Weights of a small image classifier.
Model: 4.08M parameters, 40-pixel images, arch swin, norm rmsnorm, activation gelu, widths [64, 128, 256].
Training: 19200 steps, held-out accuracy 99%.
Rows from block 6 of a small image classifier, named by matrix and row number. Rows with one number belong to one neuron. Each number is 500 + 25 x the weight over its row's rms, rounded and kept within 0 to 999. All counts start at 0. Numbers have three digits each. After the name is the row's rms in percent of the matrix's.
Before each neuron's rows are labels from the 100 images, of 14976, where the neuron reaches its highest value: "strongest on" is what is common among them. Only what is clearly more common there than usual is listed. The data: stained colorectal tissue patches (NCT-CRC-HE-100K). In brackets: how many of the 100, against the usual share in percent.
# fc1: MLP up (model.blocks.6.mlp.fc1.weight, 1024x256), inputs 0-255
# fc2: MLP down (model.blocks.6.mlp.fc2.weight, 256x1024, transposed), outputs 0-255

strongest on: tissue: debris (33 vs 11.1); tissue: mucus (32 vs 9)
fc1.530 111:544527508496538496512506475546544497512486496507524520526543540473482526497501534525498474467540514462478460509483491497495479510474495492510488495510500508498454483502523505534499543463542451475522562510526493473496503498444497489551504553488459515509486544512520513497498457521474504490554493468546516500532491498472474458517500496476506482514507469459496434538508461496526466458512513551506513469524517531475487528512484513477459528494476493543505506485497487483534491515466492430519505523456469510499497484511481488520481463542474502459538496516489476495511468503497486481503492503464470485477508446534470511517503459477523498463489518488492514490538511544524518526505489423521521499477517515502511546509496510491506475523505504468516516479485476485465503479494494
fc2.530 111:496474502500536457450501537459516478452479510489511512498497443511523477521505490524471526508512528497516496508466530465467477498504438498525492548572517511513476525511483524544488493477548547471495479505523505500488507546482478468481519530477497471454480531465543526503493507490529520514455484457463490499523510515485477452506544540505481516490497502484538542515509517532473505504463504501481482513500496475458532539460486521515488502487476526508526462497512509508510470455490510500495471478486520472526490515493524468504508432490541480502549496492523524515483501486511490498511500502527506492540497480545459552465523517462505446485534466510509506520493507480485528492528504490483476477503525497559477468554537462506506494493503461528520526526520498531503516512500502

strongest on: tissue: debris (49 vs 11.1)
fc1.527 099:475502478495485512463475500452472489482492483556514499511504533493451529459511449514505503528580538472511507517465526542515479514475474496487530486493461516498513506504513472513486520508488513495502544525522521508491553476500493514476521524479452459520477540514495547512459549512484486504496502477516513499465492488514472481494479521486518497472459550524499465521515502530542514496454485491499512470547544481476489489507497497489495512493532519528556487501513485502510510480505516501531528479469523491514489488525539520544468509516480483484528548512483477483487477483452501513496513535562460498496488497557468546490494480523496548461497499477520472500511498480486535488501456487478461506513450477482518524492424476519515496504489528486511532496501505462521522525550479
fc2.527 087:528515479502483493499515499495506569517498446515459463460473522478503488531479493523542522506500503514518496476528509480461500478520477530497490534468478503515508522462547513525484490513465483492500491478501508532510471543502488510502514488493544503472481548530494498476472465515489494489539506511482520528488555465514515485497481455515507506510496538476498524522496535512495483492505486505518525496545501559494492526485473522512469543504481512465522475486545506534513492516484530525515469497513518515472503528504501469494512511514528506517548489550500497479501546494530498538499528502473500523486466536482475528475520550530519470474475492541459470508515522486491498519463505510478484550512452501548510486517517486461568548497480515531528494479484426508533520426474465

strongest on: tissue: mucus (42 vs 9); tissue: cancer-associated stroma (31 vs 10.6)
fc1.199 108:469454522495497516533483542530502490504489506522505470513516529484509513518471485476529518481524517541523478472545498509491490522528467557496467502518492525500494550491488519502475507506499495506477537498457546464457489519505470523505514489553477487503522567502512486516484501484557523496505529498463485473482534512480514536494530474488507495474514446494531480457491482471489470511478503515476507463574497499513541500502545486503503495497513489512492492487474481511477505465512485464487459511515506442505464493522509533485485494491474484488465496504527546502560545487521502465490461503507501473494527487503467461465523507523472477500508495515443509509556539498475501522455483496448555482512490565490468529478504496426474508481482526468492510506489479478495480499493516
fc2.199 111:481515536495510458492456495540531502481477506469496501493498454486459486495497519502463456493487516496540473569503484512459528521542484516515529461556526507505527467490502518545464486483461464485496482448507515487480512489490456516520490534453521507495518503466488522502471517464462482510485431536479502497511460462510483505512475481516473497491508504547578490514488498514511493494502509492509524489494467512457485503492507505492545522483518542490507475486481479518507508532513458503469516489490549488525547499478519492540487510474508518433463521488504509497480511529531486493505493483494547486487498514470503518576512445475523487507493500480487478500512495513496496537500492520450526478518477494517451473495476510565486462482499505501530526470533496464495499488505457

strongest on: tissue: mucus (77 vs 9)
fc1.716 117:472476483486533473467515510498503515541458546511541534542510501507532503488517497499551466484481492480464514512423480513508486508492502465530524508515488485525492473443466474550474485489439503486491537454491469474463493495503516499500495518506508538488507529532519515554508489502473503468474493524520487464440503536494506491506519474516484510502511480525480519468464514507471499479504463565460512492542489485496472514530471458553515506470548499506497515469512461498523520494507483477520511537520510503509487474518502524463516473484532499509486494506526514517493518510526501507491527545513489554471535481520482470530517479482545473470495486536506511539518504511507472498520497479503494522525486474544493573473493529476497535496518485527503477470519544484456491512553523
fc2.716 115:497521478490512502492472470495489463538507469494531496503449523540482480484487490509467515473517515500467467517484500541448480504474516489453476500526501506496511517523491512477516538502486539590497471501503513481490512466514477524490460503556461481494485515514499492486511533503537516508518530476443505521493485501504479564471464458486515473492499471516490520489499513533478497521459527475497488509491534506475524489549447487520523521471542493519557494472497519538491482483489510478467486480525461494479501515492500475547496511505498460495526498494482504470528492517533473501503430536479531478509468509510549473545484515491487510443510486508486470474494540481489508540498496516480486470467550502474511434464508479495524547504489481496510474552512510533485496526528508

strongest on: tissue: mucus (47 vs 9)
fc1.34 113:483529560492566519508459521499527522513560501502448452463487473495489570539508489486511525490532516489476499495521501491474520503516487472495520505471505516526552506459519456507469489494518519498488518472546504483464483485518480529495493451536519508514490499430512508512546506497475531473472496466507503465551520417497436488568491527488493511470491485499497485517507514505543492500492477472515489494524488506548491483506509493499482482503480465513512462517479472516492507504508504525497476503461505497494493493541504455486509521467510519478539506494513464478478477488505556498550537483548517508508461474527477511507465478487518512483518493478514445505477496478492488499524449529510461481502487484512523490516495513512486483540460505471491489519472491539511497535518505
fc2.34 117:515442469537465506492531486506486478473485484497436514504489498458514497481441491471493511514510492465514539506540482511509537522486568531457495462559474483512500504485471468472478475495537443503469513465465526534523475563481500514495519499553507484528512509501516492484526498539463509483492502502523487495481502523535519487521498531486495503493554507479528499531534489463504503474454486508511510512534539544540540472519509478501525524525503552525448517445505498474485511501505482516521472526482478531495532475493488474483488528503509502499513473529497519461481501479501485458509477514495553522494517525491504519484542466505510519518509494493520440519488505440499477487472512501492526475493500517472522516525487499507530548479501501534524480471489460469545499496533493

strongest on: tissue: tumour epithelium (63 vs 14.9)
fc1.295 077:489496526525512525542490501527538461528507506512505491497535543496497462480503490474544495524468589550491491524498471484486521528471527475478478520476468512517483486492525479513507445490512478487475521479528510492458487456538486533483522488512505510476557518472476517449464462499475518439547509503499469556504497520490498505522485538480504474470545494508504502487450506496481492516506492546497483498493491483548484493524470502508522496468546479453462487525475486524483497486452463515543511501500546473478495473520489516485518485498540487523524504472491505518526560504467507529497504502534505530523486450495505500496489461509508488515493477507463487573471506495491519542504494481491471465479492463502499480502516548505493542486516484504514496525464488471473500523460520
fc2.295 080:501464485530478457449467446468514512514541494486484530498527535504532511508474462517541534515485498479524505503477499453522516503496507461491474508492543458506488515536513485518504518535535477507491475509474516457511491481527464453520523490491424513516482509497542491494489496522505445490471534515497498467485465459479533507529489492520520529499532490489476519483493501495485488492545525556468498437494483487521489477493488478503492518502480498455472510506474506545525498455487491476492510479477465483469486534436517506472497488478509522513548502497480460499485519520530501537495470415506489499475512485493484469526451487457487510514492497463528468528490490501531517456502481524504483536497503468498476460488509498473483519499468496531523508543491522465498497456538529

strongest on: tissue: debris (98 vs 11.1)
fc1.383 105:484505483510466470502501501487481501476446474499480473513528455517511507528471560523491445502470489497482502481509479511521506465506471496525469522525484515522518477482495519517525475457486483491484466497519487473501491469502509485541502524489493468488520505496488445555493450480472486498508467486470458535516509494488467531520490510468479512507471520475542492474461512537513502484549456487492507554530528492491519466509500571533510498526490498530488516481444500505490498511442504477496495491478499490475499455522509489524530448484486476511521506486503463464476503547506489514550484516549505540521524538467512519475486492507486543509495510519513519483527440534513478446480485516491557468482486477485474479504502528514526477528510497485478450489527526510549507542463488
fc2.383 095:492485510487464510504502504461498505513471495512525485497548492477491493509535523520471494485473500547505509490536464476497483532526461518503482519559503504491507450513499462437532481452489486497425476506509496516507552496578482470482471478460544518514564532496530526459540492525505471508506464568495509464543509529567537522524510498492549470559484507510504521513490506502523542489492490478479486482475451499515488490532519508514505557506518499497471480500521488476471547505497488493510517525491451510512496522560511503506538499487499479514465504506480507462499506536498493518497535479489492449517468519479515498502493501513541533471475506467510478495506507487470498529489494513485520511523485486468498518503499523541510544511512501469517456496493497491486465510489470

strongest on: tissue: tumour epithelium (82 vs 14.9)
fc1.594 133:527536502498469516493526462512482478522481513474524524507506489466515500487441489489485516525508494497531501506470502502476490495500511470449500498524562493501476460457527501469514485455466470500525496521517489472512529536495473537492485541566479541547522498478545486513485477527464496483513535553519489466552492481467521499469507476461509489498511496511486464455463521536504513515516472502481469515517472490515511510512511463524548496488496489517567475508507513522484465533496435466505526469499538458532454486543502490514518523525498498458476500505495494531521475562543465513498531467479514534489474504465510495498524490519457485505486498472521530515536485500508517485514531486478505531485508465504541486520505536464511491488475508492518537459524511480479547477505509
fc2.594 134:479509501468468491566478519535503487530506551521532530481484485518474476477502519488509510497522468476443494520481505475463531503491525507535530519460500457540510502523490496488523536526503514492522508482507532470481495479468518503533532493489482460500497487508485504511475551522568527552486494463508481503470508499527464497507516482485524499497548482515504532486485475472485478509550519500505529485497547556498480511514461487490555462538499482500518537489531478495483529523514566528479482503508542487460488515506492509496528497518484464468488500528506485519486538515521524507496532507459551466445476487489507491540513473479494487505523447526469505502481498448481455544487505517531494550497512472522492478486452491467472478524518481527524461511533514507471490507527506

strongest on: tissue: tumour epithelium (78 vs 14.9)
fc1.296 109:502554533475469499495515502512544481494522475506510462448485443503507475517426489481464500518504493500496498490514510470470498519496512489498511496535518488455507493497518502481489436488503480471500501479505510483454528473512517506498508498507537511502476488521516432442487547517509464514482527514462501537511476493518476500475494513476493472504538467432517518503507517513481475504486514462491539471508481505543477485512425480482525498508409502520465511519462477504452487507499506505517497500522534457488529494511510530527545531502496484521516514498486493464482503529461505508496499465537556465482512484492514494465495476472466490498480427510536520490498501486526535482490461488486469489507520553487507502503503506507512542497499493501472471530469528464465523476503517
fc2.296 096:471505492495491517506520448558528509495516466512536518504497529473474469490497524481514528496512541479468521501500510458556542483520515528550479499482498505492475473484463547501513474551501557492477506494460456488505510529493492487509487531496497490475509514517526503484519519503524495500512492504489478456519533484475484455511527490483507531489503510525451474486529509469516506500501481460504477463495475499520492507523485507480523519498471478448493447506504489499504480529514517490495525514482528490494518482474542549508470459454475510507481500547536495539520526552508496518501497500449516512510509489450554464512506491478509512507513571510524478500496456484502560480472503538531503506515496545494479526504536471475479475511534511507511535462469491495513536469459583

strongest on: tissue: mucus (51 vs 9); tissue: cancer-associated stroma (31 vs 10.6)
fc1.762 112:489481513473510530476511538499512477506503506553515510460534471538502545505530518493529479498527472496481487482515506514521495504413519519535477521534503491519530514544495457490497458490485525501498494496511466531469529509490495481477497493491439487500498481481536495520512517505525496513476432478544487541520519484513511556490552484531512501457477509490527500475545511508494464488529470473488534493497521515475508493513520528463499481486538478520476512469496512478525515431514518503523520460475535518492521526531485493495542521514514524503495533532468518461506512504514533488488512470535503459496487496522508486445482516487466519509488534521517514530505539524503514473484502493493507503486452482488536457439541486462495469480533524458541496464498470527510449497456504
fc2.762 101:511516504477511484482539526484535509529542522503483484540475457499491542477491514516508510489489494493427506480520506512452514490478494511533491505520493515513505439498495495487492516465507482531482502479497516520513516533546509524463504509484514473531532545487511523512470523518510459488502522536487472550461485549507502507534517519499480494530505495520494530471511503480507495506547503481481533478476524554509494514491472449471514482505519506496458487499451504491516503517481531529494480546531539503512497485527456519507499515488484528492528513538530545466515511509486490507579493510469523473500490488473507527577486477511498514517485530455502514509490504506520493446535547513442516459510503544531536490537470559488479468467500501514534519533524510486466474533515473

strongest on: tissue: mucus (52 vs 9)
fc1.663 121:474494498511529522503455546505497533502510513532512555505529496506497495484529506494514515509492521528524511552507504484514497489497483503510490519513487462514499503493481489540455486506518517523498506486531507481504533514496527502533502501460467539493444515525539489502532487449482506521511544526529544535567550474490502518515492553496503514469519507465499515526469514520516527531481491492444495489499487531486468505503488526555480511528503532498501529532514514501506502468479497482504502482485494434490513529458533507496484490496541452511521507509468510511518503542549484509507516464451467481494523483500487546536508534544490511466511464505452455510556501484472506506514493489510512571441485532482469479511496496495525479574482505500491489514523510532519492547497548
fc2.663 117:504507499493470536543496496524529457473493500508489512465471481517528515532522502492497482505509520502498482530464511476516532510485575504482476503537509529505482525448441510457477523464496533496461499501448503511503477515505518523552477500512510495504502488450523535479491461465462502473508500503480507487512507502491500532517469465514477550495521492535515506500564458479457511503470489495479467494460518520511526489484504493490470439446536475510504469497494537489518509485488505503501513503503468511455555550490522505454459514516528516505518509481513462503473522478490490514525471533497493495491510471515508483546534523519465486471508504531556501531478504486494472519500484542516445465522494516473442506510494507440481485490497501484492500530503481502499440556524530

strongest on: tissue: tumour epithelium (33 vs 14.9)
fc1.155 109:469481514516496535539503533511501491524466510507493487520513495540539540485523475516513470494551526489497494504539500535533506516481508508511489502479523505538487485458544549446487511536466488498490524567502516523485508519456471512467480536444503544471504488530502481490452535526448527507496503530511504553541464503492496488530500477502512527521511551506466527515458565460528495502511490487525475497529476516506525538514496483476481492541536467442496500495482517480480491494470522546489516534519526545468509493491484522511456525526539496504514511507461470504481479477485465522533471513497526453499517468516462486508503514502479477486496511504521467543482465526531476487493497491468518498508501448491464505494489506503472504519540515488528514534459491475460527509492526
fc2.155 108:522477521506472512504465502530481521494468473483512513475520485571490494464443531508496513556497487483489496537490499472499502476485498528476479475464519462516511488476490531523515511464510438474541509497510497503487490499485454469511513505499474492528512505509495491481513499498499538459519533494468471516497546538476476501525477473511484513503494516467501467496497529555483476511488484516469492523494505527553557476493534509477522478538511480478464504542519545503533504513453512512483566488471454517533469532434492497481533539523509501524459512466483504479532511514546487501499479497475481498537508479532505518475476491514513532539514524501481519481475489551485507504503486490510459526474504472495483469461504495444496518444542511524484521480495528521548456501469511