From a checkpoint of a small image classifier.
Model: activation gelu, patch size [2, 2].
Training: muon at rate 0.029, 19200 steps, batches of 128, held-out accuracy 99%.
Data: trained on stained colorectal tissue patches (NCT-CRC-HE-100K), 90422 training examples, 27.2 epochs.
Rows from expert 1 of block 5, named by matrix and row number. Rows with one number belong to one neuron. Each number is 128 + 32 x the weight over its row's rms, rounded and kept within 0 to 255. All counts start at 0. Numbers have three digits each.
# up: expert up (model.blocks.5.mlp.up, 8x64x128), inputs 0-63
# down: expert down (model.blocks.5.mlp.down, 8x128x64, transposed), outputs 0-63
up.16:159087127172116104130157161060097179165133153081113082163082109121099148132097132151165136059053149081162131162136103163187077110109114139111109069165115218133147088158119172075148132123048120
down.16:162143158115176159112145118093132117094135139125077136068156130099127130165079119255165156139083152096120130074083063146139185144105131120095091130071109133067150159125098097114159147127109074
up.17:129153129142117120116150122175084136129062103128113140117178104141111186141160183139062158103132128140114073167084117134120104119074096141115140098122135138136184097126118134139056075044138088
down.17:143133068171106137168122138087084119093157117166154155158113115092131103112173089069153112153081162129142119220144141146163106148093127123118114066158126124194075151064184201141117100162126154
up.18:114182031190140152130114128099079121146128170108100142117105148157156190107153128161094108160120131101101137116095132176126118098121103100142185101165095109115111118140070208073162135141150103
down.18:149098162124150131132109073195150116162114183141156107119011140093128097126089167126096134156121071120099170118112082175123111105188130048134197156106123146131177163126125145165108119130141130
up.19:124142147071129137108146146075104069071184112153098122132150082146114126079132114146119113122148126084119111157088177074133145115076107116156163055118137172130174115106203149144129095096102102
down.19:119116087157123154145142159115159127146157143153166162177163138060103171116060141127121093110072076110112135085142126197106096097058115133085065158143123166120101102039155141087110071086141132
up.20:114164122130101116171132119113068081138121151091123176120114172171141129086158091182110117107121105107152146115127112156166090131124151127118104045127117108062169152057196199136137066117114089
down.20:193138134112147168145153139136158135142079155095134128148129172157095098190139096168109130095136116169107142166096127189149152194117108097112089169162111176132122091114082083099045071095149111
up.21:104150135121120116126130118180152085114072116047132098133083126129078120137142104117118071113132128086128102133141101128182138070168132131108120141124164133120128136152149166089157074106164123
down.21:112136129096082158069077133180133122087133055179205126098122121135129177093111149097086129148165135095126111166063137184152104095170158150126173120179111098112109122146101118108150103143172109
up.22:148149165121102094089101131241161151133068130157134135162106129083135120087201110160141171176172175158107112114117196166146128132116084130143189063175155070150166165148116128154104161095100136
down.22:096139064107078119164104133163128087114077159145108148128167089127093177094152114174155145120136119181139106123113087194143079141061072137108192143159168093086140120200150114092107126112139114
up.23:106134125096172129148138153178169158126112120106142076146128121123164146114137169167108172113095134186125165147109080103105154135219137161127083118140128100122174171122113116136188126177158094
down.23:160088118037122155095123139182134193189156137161162134065119131119086091169104112099129130129154130060131113113116147146130152159142092112142166157096136115065172130112134125099125118091120165
up.24:104177091103167140154100128193153170141171130091128120108162109099149152110181119077083086105085089150149133169150167151179124078130079106100130144146128088158072122075149127085137091170122108
down.24:125144110154135175129088144178203143120165127103144140128104124145136088166084131114154165154101117140114150151154095088151122114143101067087149188159126069097083119097132125098122157147172145
up.25:168121135100122189134145148131086198131147108174101074089127132103097104160187118121147131108109120161110105128150137167170200088105161091135139132160156208128133134121154153127143170111105120
down.25:133135161129144128090164118112163136081102189093140115103063126207104046161099145116111137140120192114100104154089173130155099088179087096102133097088148107103187122168144141098126078165105068
up.26:114146073091187136157117162083104077139100151146124144111197059157148141129092135071100129091153125185126103114096095127075096152067158144119134085191123141170131132092162154180107096099152102
down.26:134118071148147143161145143104112165119170151097138127202151114186112176137159092099138111099135159143108167150072144129124133180132133105138147116157071105136181145042132173092086105185211137
up.27:122140157187080102163157146158121168126138139171149103164058125086128157116160115061107100092115162147154119095165138164171099105104138126116115097110114163109077110128125150109133128146190178
down.27:108121124134092092175162146134130159105188192114129118089063167100124079162105084137191148149095123117137182152113049094189190075130089089140129130193137095172112146153115166085126166107144121
up.28:071091082112100131087040156139209098143135126113134137116120136143101176123164105127100144137213124127070155103133122143093139090144172087121168148120132160113160145053078108147090130096135149
down.28:133129151142127074088120119138147192142098134130130077122156125166132102142148084179165137171110123101105136079139050144083144119091144134124073168105114175111132115110086135092162124127154086
up.29:115150077076122117133124155169141142114150163140086191213094135177129123145070189151045135121142193111111142154079132113142157103086151137133157125137156096180137137126093139167165114110114079
down.29:104156130119147130155122122145161167097033128167122110108132110147105153157155160079098131074157133163097101151163120196102088093116059072108056157169114127138123113190102101131112053087082105
up.30:058139131116093131193137121133125087140162156155142141177112171122076156104103187104153150123185176098112137140133117144129098112153090093089128176138116092200161186109072129148109115152148119
down.30:189087119144167111115123115115143186131154184075152140154139141181141127192181095175113176124054087116141143128145159079122097162114172177092113144162174114142106149102098145102134118114173069
up.31:171150055122163148170167116214097171143135110153120108148191140096125112149049040116120149134113168110115152149110127171096117158151115147108119118054135121134176210104126076153077109101131146
down.31:182077099103154149178120104164054171157093111048092174152092111159114132183116160128111170103097150153137086090128149105120112137157125133164092134146116124123118129099157154137120185145160139
up.32:130194152112076100174136104151163153130115126104183073141088122102126161092124119197103107142143209093155096175129135134192162113203142093179131009124127103119124115110128111115112090110070180
down.32:171114163111100129155139189120148125111056113106105071181166072126117144139135122124073139088118110088135116119101121129166097134142083097105111115197116193113105104126132131153165184072123121
up.33:130127096146114107106117139136099145105155169152181121156104099088152114090152082113170127118158143110186117112123115150040161123127149065138079097130111120143140152060105180173068125153129185
down.33:140139160123146107117138069137115056151111125103146104096136076147157093082168167110115143131128058169157181178116166095154126151111089090085144205091081120170107132165129100153150151144171139
up.34:143131127111163160126146116169101159112121164137114116099085109171192176097092173131097092183217101196090142143111163127139163149102193149188117145106053125170130141107109163110092090132098134
down.34:087128110111152106118121109206168129143189153154104177088136139167153142137158138140112154151095105128136099115209160061118148094139129182086096121070120136159116118139088143111133130127126143
up.35:159151121098085131130153195165091136111132167090117162133113149137118112104081123122178059126179161093149129125120068109117169115161107059099113118127112212150102123141129179090113120210123128
down.35:136132166174112142159123199135100174131146121122085122122150063120119105114095166176114129084100211047171105083103118164108119144129113083198086112161138209143113094141138115153109202126112125
up.36:108077152156205191073173124144099115151117158186142170136148120082063131109151136096121118107230135118123123079118090127137073106085112160103070142085174158100142151095100133151112104127088106
down.36:122135095134132142082098086103116121137138126142104132131094151074142112066100219155159137149193174156137125116181102144124135128149151153222142100133161121139174155149067066128106150113161139
up.37:138158144130124187124108155111128153151111148093145154118107151125106178093111130138216128118100176102059089096129072131171128155153093139124055098201166107097114050149139170150178135120106116
down.37:087129121063113147199141099107120106113104111138114092065131151112149100114155132124067093129199143177152063119094116160101186151167141049100165121117180146103167099161127130109177159182051124
up.38:157152123076053153077140127155123185134140134162165070110125107070186113097128108098155103161154140161147104125129082122121165116165070189121168115108129133155120080093152139100187106132074107
down.38:135173158121103095076136158119165097100088171135151137131151112115071136074094162094140130162148127092167133085097092071074097138161137079117182164117165174102110183189164114153164116123173120
up.39:163114078150161128160123125086063055123122104115086123111090201163084132084176141142174094138121162113100124151154077147167173112132121124186174060159093139119155103157132184127135141150140145
down.39:170119114113126163198196152161118103165126129146080131125134152180123063129125101205118148126163087102151126065135131139103113111109082136117067201103138101058144130157073103128099129143107153
up.40:163099145162060083102164109114155173123072152189144137112199155108110167156153094151140094120151125150112159137137136169182140132088086134084201144131081131083179142129110156126155085097038111
down.40:146155151093124096175167113124093072085086129166064128152154142147176116154159072145133159100091109139142103134163109128115131141081131086140115045177146083093105112124128099149154102160167093
up.41:185095139132141181178119096087093160142178114098099104129144155086052100140104084076162138076055132090155124127102115107110143105184087100101093116131141153133119139155082128138151156158074134
down.41:102146132102190193126105114078142114101103153155151141089103111138151124112111146112164152177162156108095121064139179112125131178088186171089137102098084078070130165160132111169116122098097103
up.42:119114111068040086116125128146102139136121087175165181108116100113146179132136087156161131163103183144152096173087106151134098123058092114127142098158125069124116082126157150106172091148134178
down.42:116140090130148079146098140090128077024129129154133125121128098115146182108142131151227115144083081129104140071155126117138112136066108141101106129122175135127143105173115117164115133155089137
up.43:135111135122120147125065072145121184105096137145078124088175132096123157106143142148158109156140099155133096111117132131096058115072073133152203110154136087128175136085076095135101100121107145
down.43:119100045088111164141086142134109165103096111145170090139137178150128122144183042118134100116104148117134130186073115213112144150087109111075169150151133145158151131150121106148125153140159184
up.44:139105095140103113104039117121086107096183109158136101119060140144093106140106081120136124143077098156145155138138121138140160098129107187074089169116116115147087131106091135123105110148114143
down.44:101101164168187109141125124142174132124123165069155131085116128109116121111112149125050175133093118157118154139145105059103100146186167184125143135113210097138089084175148135084113108123109129
up.45:160102142135102130082132112073102135099093187177068111153119120094095135095193098099099122124118159111137129110105164147166058117077099137112157123169152125107141154081144128183127146063127090
down.45:138145164144092112092069129125095135155114123121091128180155132161105165060201145110083131126128121120114165092105143143095129092083070135154170070103197099153206176120116139140119168139112124
up.46:114191063113094206134087112139121142117119093094166099075070120123111154121083138200140128129092177098052190134133075123085175147119147116141142114121165087164144082170048169136155133093131137
down.46:152103131169134168141087046132133149116097163082075123147169101082110100117160065139036130035159137152116144120173123137117058171115132131191162129138120183146117155105171068175126168117195153
up.47:122098115205081089106125076109097125095084141139125110084122123134149159144166081117115067057072197106171142183136099135191124153136143173096129151108158141119162101148124176113153162119093072
down.47:157107183152126113078163127109114126094117104083086146126170171131148096153115040167112148141172112066124111166118139121157090128112112141090091074083147143164134127161123124093136134027090092
up.48:224175056193115157125096067092116165139182172090130117174147173174093113157105105181129173124136160092120154087123101165096139092113114077079137137189119143122153081119096117137132096122139149
down.48:135186084099152163163074122086100142128081129100069125092148105146098121158124136081116125105117073150143125146092140146101149153151158120116106112095161175100148151161119119132125102099092127
up.49:123161110186157164146050158068076124118106168125141090127150098144203132083134165124124149154112154094140118121146120165081051105169155087191172100187151113111139125090133174131111136095157123
down.49:138156150153135129161141104125115114115102127122072044171175133163062087157142136097082131089094138130097127127103109142143097136174140118090169150115110140129130205141116152167114180154176133
up.50:118117214091150103173091157131119111156115151116174092134102111114106122123112140097130124160177131143102103110104132136133168153096159065082098202075159149152127118120076153176152203130115107
down.50:114111137082133140120143120118085141170100162127113162060121086134106156115153173136168076108169145167148118179101087133149137172167130121125103087099105146137145100153172110101112089220148126
up.51:136170132146043190148104131144090147182125185153111071144097124134081141055144148128102116152141135092133126117131085133147086128083169093125137136152144157122190151147143177119167126071139110
down.51:134129102088106139093096143125087101128168113151116189142164145133116159173098130095082138108148147127136090143097148116129088088207147131102098093084109155140134153066112192070103161135162084
up.52:147109194098148185128118111142181104130069113092188143123184121077117096176087074121116167135126077141136091142068157120158129165107161176114081143084136118152129167135124053086188161028116082
down.52:128178034105144167147150111129098057166152104147137148197128155165140122084090162103114156170186142141128127102145119129082126154164164096117161168077097188107150156109073081110114110182080087
up.53:065087135073103102124159119114122146150102145112147106143100126123139106075144132118121104131132161118167147105078088148159159138094147109140075164095115173069092107162049107094122192169182121
down.53:110137124151091122164114136139151150047155143117155098116110159130211164043153170115109130086141181101158142073169123131170109104158059128175126089139131108138108114110207192096140171159139128
up.54:131144059144093136091139154164114149144176141164069111134140083095156144139151144123136142186090140094106084127159117099107089095162106136073228123176171098156153121101181153073131144112113072
down.54:107120105066147069119136135151156163158141127182122091166173091168102121088137149117114076116128099106134100140102128126169087115113081142079154138133134124171149183157170111134118150042191148
up.55:141090183065108125172146131105150077145082150135121112153104162133145144157131088158137124129126098080138136138128175171183137098124177106100103072163164137127152095194068137131143108118097139
down.55:165159216120165133152147195160099137089149155119159079118153134091140160192171097142116114098122146101131126136140082113104149147114108109169136104103144183156115167100124128090047142093129126
up.56:110120098136170115116105095082083147149175142118087063126075141215133096121109104144104085104074114106132165126128172098118111101091131129093104171082130185151150108095156107055190201141078102
down.56:092139114119169142068120121115138139134156148141148176133138069106185165107119122154130145198175145102087158090141173137145132069075149141117099129097139052167111125055060156143138060070098144
up.57:116132111131110133177138124137136090101163142123224113139105160079115114165104111130186071142145131102162135177162075109120072097119146100173154187183123117155095100142084135168115097161167148
down.57:131126216110111105140113125110115147166112149102167153083136069129120116149163131085130100116072211140161129190116194091162109185134149131135051100169139182134139108186157137128145135180119153
up.58:200127161194075083168113143128126143145138135161139068091157211092098188087114135188167097121134127106095144127152088132136094106104113155106144122154103123106129083161145125116175183119083072
down.58:152148171078154175184117110115115139095133078116124075125164098129154093216114151149145134091133137163119088127151136128130177154151084104131092046101065124122156109142142124102085124155086133
up.59:121164035115140093169099143127130121126129141167103162136120081110122158126112108146145131097109122158138126150161145087101157121063105130121119000116128116135126135066136104101141135175140164
down.59:054108176121135104200175169140131143160182115183131145171130128134142118078129091141117128079102125138145136158108079123166140134082077073128123140195105141135096143109176126113130053160147126
up.60:189127144086201119105178121173148102147065166084141114154210127110131097131081135135166098148146151182081096147092118182119125146125171137117068138124065112096134134121199064122136158090124091
down.60:077133075164156218142158091137134142148123095099161140162065116164111152127120113140126157180126155108106126156142149125089112161168153112109162131123165106111162092177120117102056117160095101
up.61:164166051121108131161114091083183134123139111109129188077149104143208136117132065062090149110118131105167150123120176108113081141080098113086133178118149117127122118101111103128186143189143108
down.61:034122174148177146107145115117090125099136128159118155106150125135174122129097109101145114117123141068127112107131144081170095184074103133131105098160155045108067070105162143111197136132109147